config.yaml
dataset: "microscope photos of single blood and bone marrow cells"
image_size: 32
translate: 0.06
targets: ["cell type", "smear"]
num_classes: [17, 2]
fused_qkv: false
parallel_block: false
layers: 8
muon_scale: "original"
momentum: 0.95
orthogonalizer: "newton_schulz_5"
epochs: 92.6
final_lr_fraction: 0.01
weight_decay: 0.07
Rows from block 5 of a small image classifier, named by matrix and row number. Rows with one number belong to one neuron. Each number is 50 + 15 x the weight over its row's rms, rounded and kept within 0 to 99. All counts start at 0. After the name is the row's rms in percent of the matrix's.
After each neuron's rows are labels from the 100 images, of 14848, where the neuron reaches its largest size: "colour at peak" is the nearest of a few named colours to the mean colour under the peak. Only what is clearly more common there than usual is listed. The data: microscope photos of single blood and bone marrow cells.
# gate: MLP gate (model.blocks.5.mlp.gate.weight, 576x192), inputs 96-191
# fc1: MLP up (model.blocks.5.mlp.fc1.weight, 576x192), inputs 96-191
# fc2: MLP down (model.blocks.5.mlp.fc2.weight, 192x576, transposed), outputs 96-191

gate.389 026:35 53 50 47 43 46 59 18 44 44 58 14 43 70 61 35 47 50 28 49 66 38 49 63 43 68 47 49 33 37 50 79 38 62 74 62 42 50 68 32 33 58 50 63 55 44 58 40 72 61 68 52 85 25 66 62 48 61 43 38 46 57 19 26 89 63 39 23 74 37 61 36 58 60 37 56 55 52 52 31 43 56 42 56 67 57 71 51 69 56 56 46 64 59 58 99
fc1.389 023:66 55 62 38 64 28 28 51 67 40 33 52 46 13 65 42 50 49 31 64 38 70 38 66 53 39 53 45 45 23 43 42 55 65 43 49 73 31 79 78 75 35 60 31 48 57 73 60 54 59 53 21 31 60 34 32 75 31 59 42 65 57 51 61 34 28 50 68 26 51 68 36 42 52 39 33 49 45 86 73 59 46 57 29 36 61 27 47 65 34 65 50 52 58 42 23
fc2.389 026:31 36 42 50 69 42 63 44 44 51 53 40 21 51 54 34 18 37 46 42 43 34 57 58 66 73 42 58 50 37 62 32 32 57 77 56 37 39 44 61 27 25 74 66 35 39 58 39 41 19 51 45 62 35 60 75 24 61 47 45 35 46 46 57 69 53 35 61 40 38 37 53 67 74 47 45 55 77 71 33 39 59 40 37 41 54 54 66 65 59 51 71 45 69 55 47
colour at peak: white

gate.503 167:71 31 47 47 38 59 35 55 59 63 40 56 59 55 45 38 53 61 55 28 44 23 41 94 18 68 77 15 57 27 44 61 49 35 60 36 54 35 33 44 55 34 51 63 72 40 66 61 57 69 67 42 55 64 55 44 66 44 48 27 37 17 50 61 45 46 58 62 44 95 57 31 77 38 54 67 57 70 49 50 39 65 41 64 51 60 31 37 61 47 49 53 39 18 51 48
fc1.503 176:56 44 44 72 52 48 43 43 59 54 66 42 74 85 67 46 63 54 53 59 61 48 43 60 48 57 66 24 15 37 71 58 27 14 45 45 51 15 32 30 44 39 37 82 64 48 51 37 48 63 54 60 64 58 45 48 60 31 54 64 25 78 75 53 62 36 58 62 52 56 79 34 75 33 56 70 47 56 77 52 38 35 29 35 06 56 50 45 27 57 61 51 35 40 76 62
fc2.503 171:66 52 59 47 41 34 34 77 47 56 38 47 34 35 72 58 60 50 48 44 35 44 69 54 54 47 50 60 46 40 42 60 81 41 51 57 45 45 46 47 50 41 38 27 33 56 32 37 60 70 64 64 39 40 81 27 50 32 48 68 88 35 39 50 72 31 36 83 32 73 29 53 48 23 89 55 57 31 45 38 38 43 39 79 46 28 53 30 53 74 55 68 43 37 57 63
colour at peak: grey

gate.3 155:50 71 56 43 58 58 58 64 40 53 52 82 37 31 42 57 78 46 57 32 63 28 66 60 51 46 59 61 89 68 35 57 40 56 75 60 23 29 13 49 53 52 62 68 61 42 54 38 52 53 36 36 59 59 36 73 40 54 70 70 57 58 44 28 61 37 67 58 42 54 62 42 30 56 54 32 51 65 40 43 50 59 36 49 43 71 34 66 35 58 29 40 62 34 63 40
fc1.3 165:52 66 22 62 12 70 32 52 56 55 38 44 69 56 46 75 49 48 50 65 35 62 37 46 54 79 74 54 40 37 53 42 64 57 31 71 52 66 56 38 37 43 48 46 47 69 47 56 52 58 50 71 57 17 62 51 50 49 49 53 51 45 83 51 46 63 35 32 49 22 46 59 52 57 09 73 62 55 41 54 44 70 53 70 34 46 56 46 62 53 48 34 27 68 32 19
fc2.3 165:71 46 55 37 65 51 21 67 49 22 94 44 45 63 44 19 45 39 54 65 52 48 38 30 42 69 55 66 51 55 46 53 37 63 47 33 50 66 61 33 44 46 49 49 60 31 55 50 64 41 46 39 45 31 45 66 37 63 74 39 71 23 40 49 39 53 44 67 45 46 46 60 48 44 62 48 32 49 43 34 29 64 53 42 67 33 47 32 73 54 64 51 82 62 31 87
colour at peak: blue

gate.482 149:43 70 62 56 53 56 64 43 55 30 51 51 52 48 39 74 49 55 82 43 71 72 41 38 66 56 51 63 55 52 54 88 64 28 26 38 51 28 35 31 69 57 43 59 59 22 50 64 25 32 69 72 49 52 20 69 46 49 39 36 68 29 33 50 44 49 46 84 41 68 45 77 70 17 41 84 29 66 39 37 52 44 68 53 06 62 52 55 18 35 34 61 41 47 66 25
fc1.482 141:82 89 76 37 77 81 61 32 35 40 57 58 71 63 35 72 43 67 64 52 43 59 45 81 48 49 39 49 80 22 36 20 54 50 55 74 61 32 35 54 40 42 41 24 31 62 42 68 61 33 55 42 27 32 44 61 79 80 47 54 56 36 59 38 32 50 23 59 44 56 30 70 53 40 30 72 32 40 64 44 53 49 63 62 45 35 33 76 71 63 59 30 16 31 50 39
fc2.482 144:76 40 57 41 43 46 57 46 49 54 50 51 43 38 26 47 64 39 45 49 61 16 34 45 59 62 53 20 24 59 49 39 52 37 54 80 85 62 30 17 61 39 66 70 38 72 57 50 44 60 24 55 47 43 73 54 37 57 30 50 30 61 30 72 56 57 47 49 24 41 61 74 62 35 90 26 67 42 74 34 30 33 47 63 91 49 20 39 48 53 61 29 60 37 69 65
colour at peak: purple

gate.357 156:54 54 42 64 55 61 41 45 87 55 46 32 47 16 55 63 64 52 24 75 51 40 60 47 65 21 57 58 52 62 37 43 71 40 48 54 52 59 75 49 63 47 32 34 40 21 50 59 64 69 52 47 72 36 60 57 46 53 51 14 21 60 56 70 68 20 48 72 43 44 57 29 37 60 39 56 44 58 66 46 51 78 19 16 60 42 46 24 38 26 66 66 53 71 64 62
fc1.357 162:36 38 50 59 39 46 37 41 45 31 48 33 41 45 92 33 76 31 46 33 49 55 54 46 39 51 42 36 44 78 58 51 59 61 78 37 29 45 55 84 68 69 67 55 46 57 47 31 53 53 27 51 52 67 69 50 40 41 59 56 54 54 49 64 21 56 58 62 47 69 42 11 58 56 58 39 54 55 21 41 51 59 77 35 69 60 41 53 83 51 59 40 58 59 64 65
fc2.357 171:51 62 26 52 49 25 50 79 34 55 59 56 36 59 49 75 59 45 47 31 65 37 32 79 54 42 50 56 46 21 69 58 45 23 54 66 50 52 62 32 53 47 67 50 67 69 38 68 48 60 70 42 64 63 61 61 44 62 46 32 63 48 86 51 50 43 59 52 35 32 42 28 43 47 51 58 41 50 74 30 34 44 69 36 60 50 64 26 29 57 24 42 64 60 57 33
colour at peak: grey

gate.337 090:62 29 13 46 49 32 49 35 67 38 71 62 32 27 39 62 78 31 43 29 56 75 51 54 30 37 38 53 30 58 61 48 55 31 52 58 45 19 55 43 23 61 66 40 34 65 37 48 53 62 49 58 45 57 84 67 34 38 78 50 56 53 58 60 47 82 63 53 48 70 63 32 44 50 40 66 32 40 61 45 61 20 38 53 36 61 36 68 50 67 38 63 70 31 67 25
fc1.337 087:47 31 25 39 63 43 54 45 59 38 65 49 41 33 32 49 79 37 39 33 56 64 41 46 38 36 45 48 52 59 63 58 82 49 35 30 54 41 31 65 20 65 74 55 42 56 44 73 63 63 40 59 47 46 57 49 61 23 75 42 51 45 46 44 46 69 71 79 56 75 76 34 33 53 26 61 41 30 58 34 44 28 22 48 54 74 59 60 46 72 37 54 55 36 61 25
fc2.337 101:68 51 45 77 58 57 41 38 51 50 71 26 43 40 49 41 50 57 45 60 40 70 38 27 44 24 42 84 46 59 39 41 71 50 40 63 73 49 45 32 56 48 61 71 49 58 48 39 67 33 39 24 50 45 34 63 78 48 57 65 49 84 40 53 17 28 74 62 48 49 54 63 50 43 32 46 49 44 58 43 75 59 49 33 63 37 64 21 53 80 27 53 38 58 60 52
colour at peak: grey

gate.531 166:56 39 43 39 59 49 62 18 53 43 53 34 54 42 50 27 53 34 66 35 50 55 64 65 46 36 41 40 48 42 53 53 49 29 54 68 40 70 47 48 64 47 80 50 45 37 49 77 53 46 50 63 68 30 45 54 30 54 48 51 39 50 31 50 36 44 55 53 42 47 89 25 56 62 54 95 30 41 60 21 50 39 38 37 72 44 45 31 52 81 49 38 40 25 68 43
fc1.531 155:23 41 56 61 38 60 24 63 43 45 24 74 50 34 38 77 33 69 36 80 45 41 39 41 40 70 79 50 51 35 22 52 26 63 43 43 51 33 58 31 59 50 37 35 57 76 54 64 51 67 50 38 59 65 53 45 59 18 34 24 76 21 42 37 39 50 56 54 40 78 31 91 51 31 50 34 59 31 43 48 59 63 61 71 41 68 48 58 69 34 42 55 59 61 28 50
fc2.531 151:68 59 43 80 22 55 65 50 63 34 55 43 56 39 35 39 42 61 38 64 48 49 43 77 45 46 67 60 55 28 03 72 32 70 15 54 53 50 66 52 45 25 33 51 77 33 46 39 49 29 44 53 60 54 28 54 51 41 69 51 43 39 25 54 47 39 47 63 47 29 56 34 53 35 66 48 58 60 65 62 58 28 66 41 17 64 54 39 53 67 44 68 57 75 52 80
colour at peak: grey

gate.95 110:86 26 66 66 49 44 53 43 40 49 35 58 38 50 39 36 39 36 52 18 55 51 50 35 49 76 43 56 60 55 35 61 40 35 50 77 36 71 63 47 15 26 51 31 36 21 63 66 55 26 41 52 63 54 36 45 65 51 50 62 23 68 55 44 45 45 61 54 49 69 17 43 70 69 36 49 55 63 69 46 60 37 43 64 90 35 45 67 63 53 70 48 75 44 57 94
fc1.95 116:57 24 53 75 48 63 69 45 39 26 71 53 46 51 57 30 72 50 69 44 45 30 51 33 54 55 31 58 37 55 66 39 30 57 35 52 39 84 58 64 57 69 27 41 36 36 71 46 63 38 47 52 63 51 61 50 75 63 40 57 07 60 48 34 41 36 62 52 49 73 58 29 68 46 34 35 27 36 56 63 37 52 19 65 88 54 59 59 60 47 77 39 58 28 45 77
fc2.95 110:57 49 64 47 76 46 58 25 42 76 40 49 39 70 65 52 56 73 49 66 48 78 46 52 17 33 45 60 50 53 15 61 57 44 39 62 29 58 57 51 41 48 56 72 55 53 57 64 54 24 43 44 24 38 51 34 64 69 50 54 24 48 42 31 66 55 57 45 58 26 53 42 65 41 87 69 58 47 30 32 48 49 67 49 43 50 31 23 37 35 54 22 52 51 55 57
colour at peak: pink

gate.461 136:65 64 69 44 38 54 44 57 67 30 62 66 59 36 34 34 48 68 66 65 47 34 45 54 72 45 63 15 55 12 38 45 72 31 56 50 34 62 64 56 48 42 33 59 52 48 43 45 77 32 32 61 45 59 61 33 41 34 79 65 71 52 60 50 29 49 49 37 80 37 62 62 52 58 77 46 53 33 77 65 65 41 65 38 54 54 40 52 28 48 56 58 26 41 40 75
fc1.461 134:31 42 46 53 33 70 94 46 57 64 72 64 33 35 64 55 55 19 25 43 41 50 50 56 25 39 72 43 60 57 72 61 46 41 19 40 38 53 34 65 37 59 68 34 25 35 46 40 54 43 48 62 71 79 50 48 51 60 47 36 55 36 52 62 56 37 67 64 13 37 50 50 31 23 22 60 46 74 50 55 44 51 26 55 59 50 50 57 54 53 68 55 75 36 59 26
fc2.461 130:65 62 86 37 48 62 51 59 79 58 46 35 56 46 42 52 55 53 63 57 34 54 47 38 07 50 21 33 24 41 51 46 33 49 44 49 21 52 24 34 62 56 31 32 34 61 63 38 66 55 63 50 71 34 67 69 28 71 42 71 69 86 47 34 59 55 48 60 63 40 55 40 41 59 33 67 53 66 70 52 40 48 64 62 33 40 61 63 53 30 52 25 42 54 24 48
colour at peak: blue

gate.543 163:61 38 51 46 37 37 92 65 36 44 34 53 39 41 52 29 53 64 31 82 27 51 46 68 37 34 51 45 32 51 54 34 58 43 82 22 45 39 77 54 53 41 39 44 33 66 54 33 70 49 39 55 59 65 64 57 66 17 63 67 56 33 41 68 49 44 56 20 45 61 66 43 45 56 55 66 72 27 36 85 38 43 59 68 51 54 59 40 77 79 42 50 38 38 68 66
fc1.543 145:67 46 62 39 46 65 38 14 65 55 75 56 54 51 42 70 40 54 35 43 63 52 59 54 68 32 36 46 82 46 50 57 59 50 60 61 62 53 31 60 55 43 46 55 59 47 43 52 22 43 59 12 64 39 56 41 36 59 63 50 39 66 59 31 48 51 36 43 61 38 37 46 38 52 44 27 46 59 51 49 53 21 49 32 60 57 61 60 39 21 51 58 65 58 40 35
fc2.543 147:52 29 43 45 69 73 46 73 70 46 53 72 65 26 87 50 53 46 48 61 44 66 44 39 58 69 35 54 48 64 34 57 63 76 35 12 28 44 58 62 66 39 32 75 18 61 32 46 55 34 46 67 68 29 31 37 40 64 60 43 52 31 99 44 23 42 44 59 71 79 28 42 62 56 26 69 52 58 64 38 55 26 61 50 35 41 70 52 79 47 52 61 47 51 41 40
colour at peak: white

gate.229 138:52 42 45 61 32 41 81 76 65 43 48 32 35 31 18 46 53 51 69 34 46 75 36 71 49 62 43 85 46 63 68 54 46 40 59 58 49 19 45 78 54 36 36 56 59 45 50 51 71 44 22 49 21 59 53 49 43 39 42 73 17 50 38 65 65 60 77 47 57 36 28 43 48 45 45 47 41 23 76 71 35 53 66 60 68 41 56 25 24 55 77 46 56 53 50 66
fc1.229 145:53 59 42 70 17 25 65 36 63 33 47 51 53 32 52 49 69 38 69 27 51 85 41 51 51 41 37 91 53 84 48 53 70 48 63 70 50 27 39 71 62 39 66 45 55 22 39 43 82 41 38 38 33 60 59 48 64 49 42 51 21 61 34 64 55 67 49 47 71 56 47 35 65 34 28 45 46 67 64 73 31 45 53 42 65 53 48 49 36 72 54 54 74 53 42 59
fc2.229 144:53 43 53 09 41 16 49 52 59 57 40 74 45 75 75 70 77 39 58 53 55 74 41 34 52 37 25 62 28 42 16 18 36 64 48 31 53 54 59 51 43 42 48 39 57 66 56 52 65 51 38 45 26 37 46 60 43 52 49 56 65 63 96 55 61 20 45 55 43 48 53 61 70 69 35 52 74 50 40 16 46 40 52 47 45 73 45 42 53 25 70 56 20 79 60 63
colour at peak: pink

gate.494 161:56 48 39 22 47 86 61 31 41 64 37 50 29 74 54 52 57 63 58 30 26 36 30 68 49 60 57 55 75 61 40 24 33 82 71 72 36 60 54 47 45 41 51 39 54 43 74 50 35 60 54 65 22 56 39 43 61 69 89 17 40 64 64 67 30 37 34 66 70 36 30 36 56 35 68 22 64 43 36 51 64 69 71 54 60 65 52 49 66 54 64 80 56 44 48 36
fc1.494 159:46 42 39 52 44 62 47 34 40 50 54 52 31 60 69 46 36 37 45 26 36 44 57 78 46 68 45 35 82 26 54 83 51 64 72 69 48 50 51 59 44 30 65 62 66 43 40 74 51 57 53 33 24 64 49 09 62 59 47 38 47 68 59 57 48 55 43 57 17 34 51 32 61 62 65 40 53 56 32 45 37 61 50 57 57 38 57 49 66 62 43 32 38 77 48 33
fc2.494 155:25 59 50 54 45 39 53 59 35 29 27 23 52 50 42 68 42 53 34 43 81 76 53 38 67 43 54 36 62 67 50 30 29 39 23 23 50 61 47 38 66 51 53 42 58 28 52 67 53 57 66 60 77 65 51 48 35 49 53 51 29 52 53 32 57 30 50 51 40 49 58 61 68 62 54 66 49 42 30 26 56 53 88 23 49 50 48 46 77 51 44 61 28 42 54 56
colour at peak: purple; blue

gate.454 034:61 75 36 52 52 31 32 55 57 43 70 59 52 62 50 68 42 56 53 49 80 48 80 24 59 23 43 66 11 50 58 57 62 68 28 58 69 62 50 69 67 49 64 46 74 56 43 28 50 58 42 58 63 70 50 46 59 49 66 55 25 46 37 60 48 72 67 81 47 55 38 35 44 45 40 68 32 39 64 70 62 46 28 52 71 52 49 40 53 50 72 51 35 52 63 65
fc1.454 032:45 72 18 64 31 17 50 65 19 45 35 65 63 71 47 80 73 40 71 37 58 48 59 42 56 42 69 54 24 72 63 49 39 66 52 41 78 47 79 52 41 49 45 64 40 69 58 44 37 47 41 61 60 82 32 55 32 49 44 47 44 69 39 46 54 41 59 55 39 44 42 58 39 36 18 56 66 34 70 39 44 45 31 45 50 61 54 24 51 63 44 56 46 49 58 53
fc2.454 037:71 21 50 66 00 49 37 78 45 18 35 56 47 51 58 49 50 52 63 60 43 52 35 60 54 57 55 62 59 79 55 19 69 55 37 51 52 55 47 67 51 57 43 59 64 51 50 84 44 55 48 47 32 48 51 31 62 51 59 25 71 44 48 44 37 36 30 40 32 70 54 41 36 30 23 58 54 56 47 54 47 54 71 29 42 51 57 77 49 54 66 47 31 43 44 26
colour at peak: pink

gate.513 005:35 38 56 51 50 32 57 66 40 79 51 47 28 39 20 40 35 38 47 35 40 45 40 31 61 42 44 50 56 40 45 53 43 33 42 29 75 34 36 50 38 21 47 46 69 59 40 75 55 48 39 40 43 46 58 28 38 39 32 32 43 50 22 44 49 64 63 31 49 60 66 39 57 31 74 52 74 67 73 69 81 42 39 71 55 47 43 72 45 40 60 60 43 53 44 76
fc1.513 006:66 55 36 60 32 63 48 56 57 11 35 55 82 50 82 49 70 62 73 71 68 66 44 59 46 79 61 39 43 80 55 36 61 59 47 61 27 44 66 54 61 58 45 54 27 54 53 24 59 62 58 58 41 45 19 64 60 49 80 68 54 47 68 62 44 31 45 62 39 34 42 65 52 47 23 42 46 35 22 61 21 57 60 33 32 51 54 32 48 47 53 28 65 36 45 26
fc2.513 008:44 55 56 58 48 39 58 53 85 45 66 35 18 54 20 84 40 44 34 28 43 45 53 50 85 41 58 54 63 49 43 29 59 34 52 46 50 59 20 47 37 20 55 65 80 27 63 55 57 49 73 26 52 51 51 50 44 46 50 44 54 47 31 55 73 47 53 49 65 44 49 32 55 46 46 53 67 56 59 51 70 46 61 44 51 52 24 33 58 68 35 62 68 70 50 57
colour at peak: grey

gate.248 154:34 36 58 36 60 51 31 55 54 60 41 85 54 35 44 45 21 86 40 57 43 53 49 45 52 16 52 52 75 83 26 49 26 40 60 34 37 72 62 46 41 44 31 46 37 48 61 30 60 45 54 22 53 42 40 29 36 62 49 34 74 54 54 57 79 77 33 52 32 76 52 32 60 36 48 29 51 51 67 51 70 61 59 44 95 18 50 25 58 50 56 28 55 56 71 64
fc1.248 166:27 56 48 77 51 54 46 33 43 72 46 32 60 41 63 52 41 43 72 37 32 28 60 44 38 66 31 81 38 45 64 33 73 60 55 66 67 43 46 21 57 66 50 66 71 68 53 50 72 26 35 51 30 62 49 43 66 46 35 61 41 30 63 64 35 69 47 35 52 62 24 45 78 78 44 60 61 63 39 42 50 72 33 59 28 45 41 49 73 48 70 61 75 49 41 68
fc2.248 173:39 75 49 14 50 44 42 44 44 57 63 36 57 43 55 46 40 42 37 54 45 43 33 67 46 18 87 56 71 60 28 47 46 51 30 44 29 47 54 45 57 39 57 60 32 51 66 40 62 44 21 43 44 63 35 67 51 37 43 82 34 61 44 24 53 37 67 51 55 25 71 40 59 47 56 48 53 27 68 62 64 32 46 17 62 54 84 48 33 21 35 57 79 36 37 67
colour at peak: black

gate.349 157:40 49 18 55 55 12 47 72 91 68 52 67 59 40 39 54 58 51 63 53 57 39 38 59 64 67 82 39 73 41 60 39 70 28 67 43 44 49 55 49 00 36 58 47 38 40 64 68 52 50 31 50 52 58 32 54 25 66 46 48 30 66 20 56 34 67 38 38 47 82 39 59 77 57 60 50 52 59 60 52 54 53 52 33 25 60 57 55 46 76 40 36 56 64 49 38
fc1.349 153:52 60 50 53 41 50 32 62 80 45 53 43 65 57 52 53 67 60 76 82 55 41 36 35 72 40 53 40 64 47 56 40 27 45 66 35 45 52 29 43 52 40 53 52 34 42 37 44 59 60 38 60 55 40 34 59 56 50 55 64 67 42 42 75 63 52 50 46 74 59 56 56 54 54 40 59 37 44 47 31 65 38 24 55 28 38 59 59 64 48 21 36 40 57 20 65
fc2.349 154:55 44 30 67 55 65 62 43 02 57 49 28 51 45 11 73 47 37 39 28 43 36 37 72 45 25 73 60 12 54 61 33 47 64 42 16 59 55 98 43 39 62 32 54 63 58 46 64 51 44 39 60 40 61 43 41 31 56 46 53 55 29 56 39 26 34 58 51 39 33 60 50 23 67 71 54 62 45 67 69 42 62 37 50 37 66 55 66 72 40 60 86 61 32 75 55
colour at peak: black

gate.302 008:55 44 34 29 45 45 59 39 53 54 45 33 51 44 59 30 06 57 61 47 45 52 30 64 48 51 71 47 32 49 27 36 47 87 34 56 66 55 66 62 48 51 43 96 44 56 41 42 70 47 43 19 25 51 39 36 33 54 69 69 42 76 36 54 63 41 47 42 54 60 49 42 48 57 53 50 36 50 50 63 88 38 72 63 45 54 42 55 56 47 59 38 36 48 63 61
fc1.302 007:49 47 61 84 42 49 34 67 52 43 62 80 53 51 37 70 87 50 28 62 65 41 54 29 46 45 28 58 61 51 58 76 54 12 44 55 30 39 36 32 43 59 49 12 56 46 60 33 30 64 49 69 73 55 55 47 66 58 43 39 64 29 73 50 49 61 35 54 55 28 54 60 53 47 57 56 62 53 51 33 22 49 44 29 59 51 67 48 38 46 48 75 70 46 39 53
fc2.302 010:46 55 53 51 45 55 77 63 66 36 20 52 54 22 52 51 10 58 76 38 32 29 40 66 65 55 42 27 43 33 38 26 68 36 65 49 53 24 28 54 41 67 37 55 63 38 45 34 37 63 65 27 41 70 48 21 24 59 63 46 52 63 34 45 80 32 49 68 46 40 47 41 51 39 31 69 63 49 55 51 64 32 57 35 44 47 58 56 83 50 38 40 73 85 52 48
colour at peak: purple

gate.85 090:70 46 48 72 33 62 09 46 65 51 28 43 57 47 73 56 43 36 73 56 53 54 55 63 36 60 67 44 80 24 35 29 39 87 58 54 49 61 44 63 50 60 40 50 27 64 37 69 78 56 42 38 45 32 58 33 59 59 57 79 42 53 29 40 69 64 46 54 47 42 62 69 31 46 84 49 58 52 53 71 45 51 39 66 61 59 55 84 19 60 76 76 59 62 50 33
fc1.85 100:53 47 36 61 67 52 12 59 52 66 39 52 55 52 46 59 71 49 22 74 66 70 43 43 64 46 46 31 55 46 14 22 60 51 42 44 24 59 33 38 64 39 49 60 37 54 60 38 69 43 62 50 44 48 31 25 54 92 40 63 28 54 35 27 25 40 46 57 63 34 75 51 66 49 40 48 26 48 39 71 34 62 48 38 23 64 54 46 23 58 47 57 64 45 46 58
fc2.85 094:34 71 29 54 69 51 56 52 50 40 26 40 61 56 42 58 61 46 22 36 31 55 22 39 63 47 70 30 56 35 54 34 52 84 47 37 53 41 65 67 39 57 54 18 50 75 43 43 49 73 20 45 38 54 61 57 49 43 58 62 77 44 24 57 47 44 48 47 66 45 45 45 37 44 65 53 43 37 37 16 52 37 39 63 48 66 62 40 63 65 61 57 58 48 89 79
colour at peak: black; blue

gate.189 093:34 39 59 49 60 43 47 35 55 49 26 21 71 40 64 41 34 56 20 68 41 47 45 53 45 32 56 48 50 25 42 41 38 47 51 56 35 66 85 69 69 51 56 50 52 51 38 41 54 40 48 55 39 19 42 33 63 58 26 49 46 42 47 37 57 29 65 41 50 19 31 51 69 37 32 67 60 58 50 79 84 83 74 51 49 50 57 47 37 68 31 46 37 38 48 52
fc1.189 083:64 36 41 53 66 64 41 80 40 35 76 72 34 47 27 69 87 63 78 51 66 65 41 54 54 66 40 89 53 54 55 53 37 46 48 69 44 32 35 55 12 46 46 47 58 43 55 27 45 60 63 63 48 67 54 71 45 48 55 61 60 56 58 50 45 60 54 56 49 55 63 65 30 65 76 34 48 66 68 41 56 44 45 56 51 38 33 53 53 35 59 75 40 46 38 38
fc2.189 096:83 30 26 46 47 49 66 74 55 46 37 60 96 58 47 43 73 53 34 70 49 42 35 57 27 59 55 33 76 85 22 76 26 65 42 46 42 34 63 49 41 19 29 45 40 52 61 43 39 40 29 46 72 17 14 55 34 57 50 56 45 55 37 30 52 41 39 73 53 54 57 51 33 39 60 53 51 26 33 46 47 48 42 69 73 58 43 24 44 69 49 55 55 44 68 62
colour at peak: purple

gate.514 159:37 40 66 58 43 79 50 52 34 35 50 44 50 71 53 06 42 58 40 29 74 48 58 50 67 56 43 71 39 24 66 48 69 76 30 67 66 47 60 54 55 41 29 37 62 36 37 58 60 46 61 39 57 51 22 56 53 83 28 52 51 61 53 65 55 30 49 30 46 68 28 63 43 67 52 58 65 37 56 58 56 52 57 61 52 72 58 52 68 46 36 37 26 48 63 46
fc1.514 170:69 44 31 50 77 36 55 35 68 56 43 68 71 69 43 45 47 52 59 68 71 57 54 38 59 41 13 51 70 90 41 29 63 29 50 42 46 52 47 15 64 42 44 68 42 38 79 35 42 61 53 58 55 40 50 40 35 70 80 45 18 60 45 52 45 30 57 76 40 52 62 43 59 44 78 40 32 72 67 30 46 39 47 62 50 33 36 51 46 62 40 67 56 61 48 65
fc2.514 160:77 40 27 45 32 57 63 59 26 67 58 57 50 32 37 69 46 31 23 37 47 36 68 52 25 53 51 82 36 56 59 34 45 34 71 52 24 44 86 38 49 81 66 42 72 42 63 57 46 39 64 40 58 48 74 37 49 52 30 39 60 36 45 36 29 39 47 32 46 49 65 61 54 81 70 37 44 41 45 48 74 39 59 56 60 73 50 70 51 69 47 70 43 48 42 37
colour at peak: black

gate.230 155:37 53 33 65 72 53 27 61 62 48 46 67 47 41 65 51 67 35 59 14 25 51 59 55 24 57 59 67 36 56 35 61 26 65 31 49 36 24 50 54 53 46 44 37 43 36 27 34 47 41 51 37 52 49 52 56 50 47 75 55 45 56 44 38 37 69 57 48 63 55 64 26 58 43 28 65 81 46 53 15 41 64 47 67 40 67 59 52 65 64 45 65 43 65 56 61
fc1.230 150:37 85 46 33 41 54 55 61 43 48 66 25 74 61 65 67 40 45 46 77 58 35 36 39 66 44 74 34 67 49 49 54 43 43 34 38 49 29 32 53 54 69 43 50 73 48 63 53 57 79 40 66 28 45 77 41 57 84 77 74 51 50 58 18 34 52 77 50 64 53 40 33 44 55 29 81 44 73 45 29 49 39 53 14 64 37 42 43 49 72 47 59 30 81 74 57
fc2.230 154:67 46 49 36 53 33 50 64 40 41 29 58 36 56 66 46 57 28 65 44 44 73 54 97 76 53 52 38 45 28 73 56 04 36 26 44 49 39 50 56 35 65 43 83 57 29 48 44 26 73 51 78 45 52 39 48 77 52 35 37 60 43 58 21 52 46 13 70 59 57 35 45 24 64 50 50 43 10 60 47 69 58 53 49 48 44 59 66 12 53 47 47 50 52 64 21
colour at peak: grey

gate.170 163:31 52 33 89 38 67 55 47 54 45 58 11 52 55 65 60 69 50 67 53 44 45 52 61 59 58 23 79 38 16 49 36 57 58 50 70 33 78 43 32 74 68 44 50 69 68 68 40 31 71 68 52 33 32 67 42 52 70 41 51 26 40 48 51 54 61 72 57 57 29 58 57 47 58 42 26 69 54 58 47 50 30 48 59 25 46 47 47 44 58 45 46 55 56 48 64
fc1.170 152:52 59 34 73 41 48 63 29 49 62 46 75 59 74 52 62 76 63 57 58 52 57 48 48 78 61 37 48 38 40 50 29 46 39 61 50 47 74 25 47 68 43 40 57 50 50 60 45 62 52 61 51 47 34 44 49 45 75 53 49 35 38 71 50 52 49 33 39 52 25 54 56 41 35 63 48 71 68 48 63 53 20 43 68 25 58 33 25 35 38 50 40 47 45 84 77
fc2.170 153:50 45 68 65 36 34 61 29 50 45 63 43 49 40 56 38 34 55 38 54 52 28 68 49 33 59 67 51 43 40 56 47 45 54 44 48 43 38 39 51 58 76 45 58 46 40 54 55 28 53 19 62 61 36 41 67 83 38 18 21 23 49 57 66 40 54 53 51 55 67 42 58 37 64 59 58 55 70 61 47 34 33 67 55 39 43 20 39 77 47 56 29 46 58 45 72
colour at peak: blue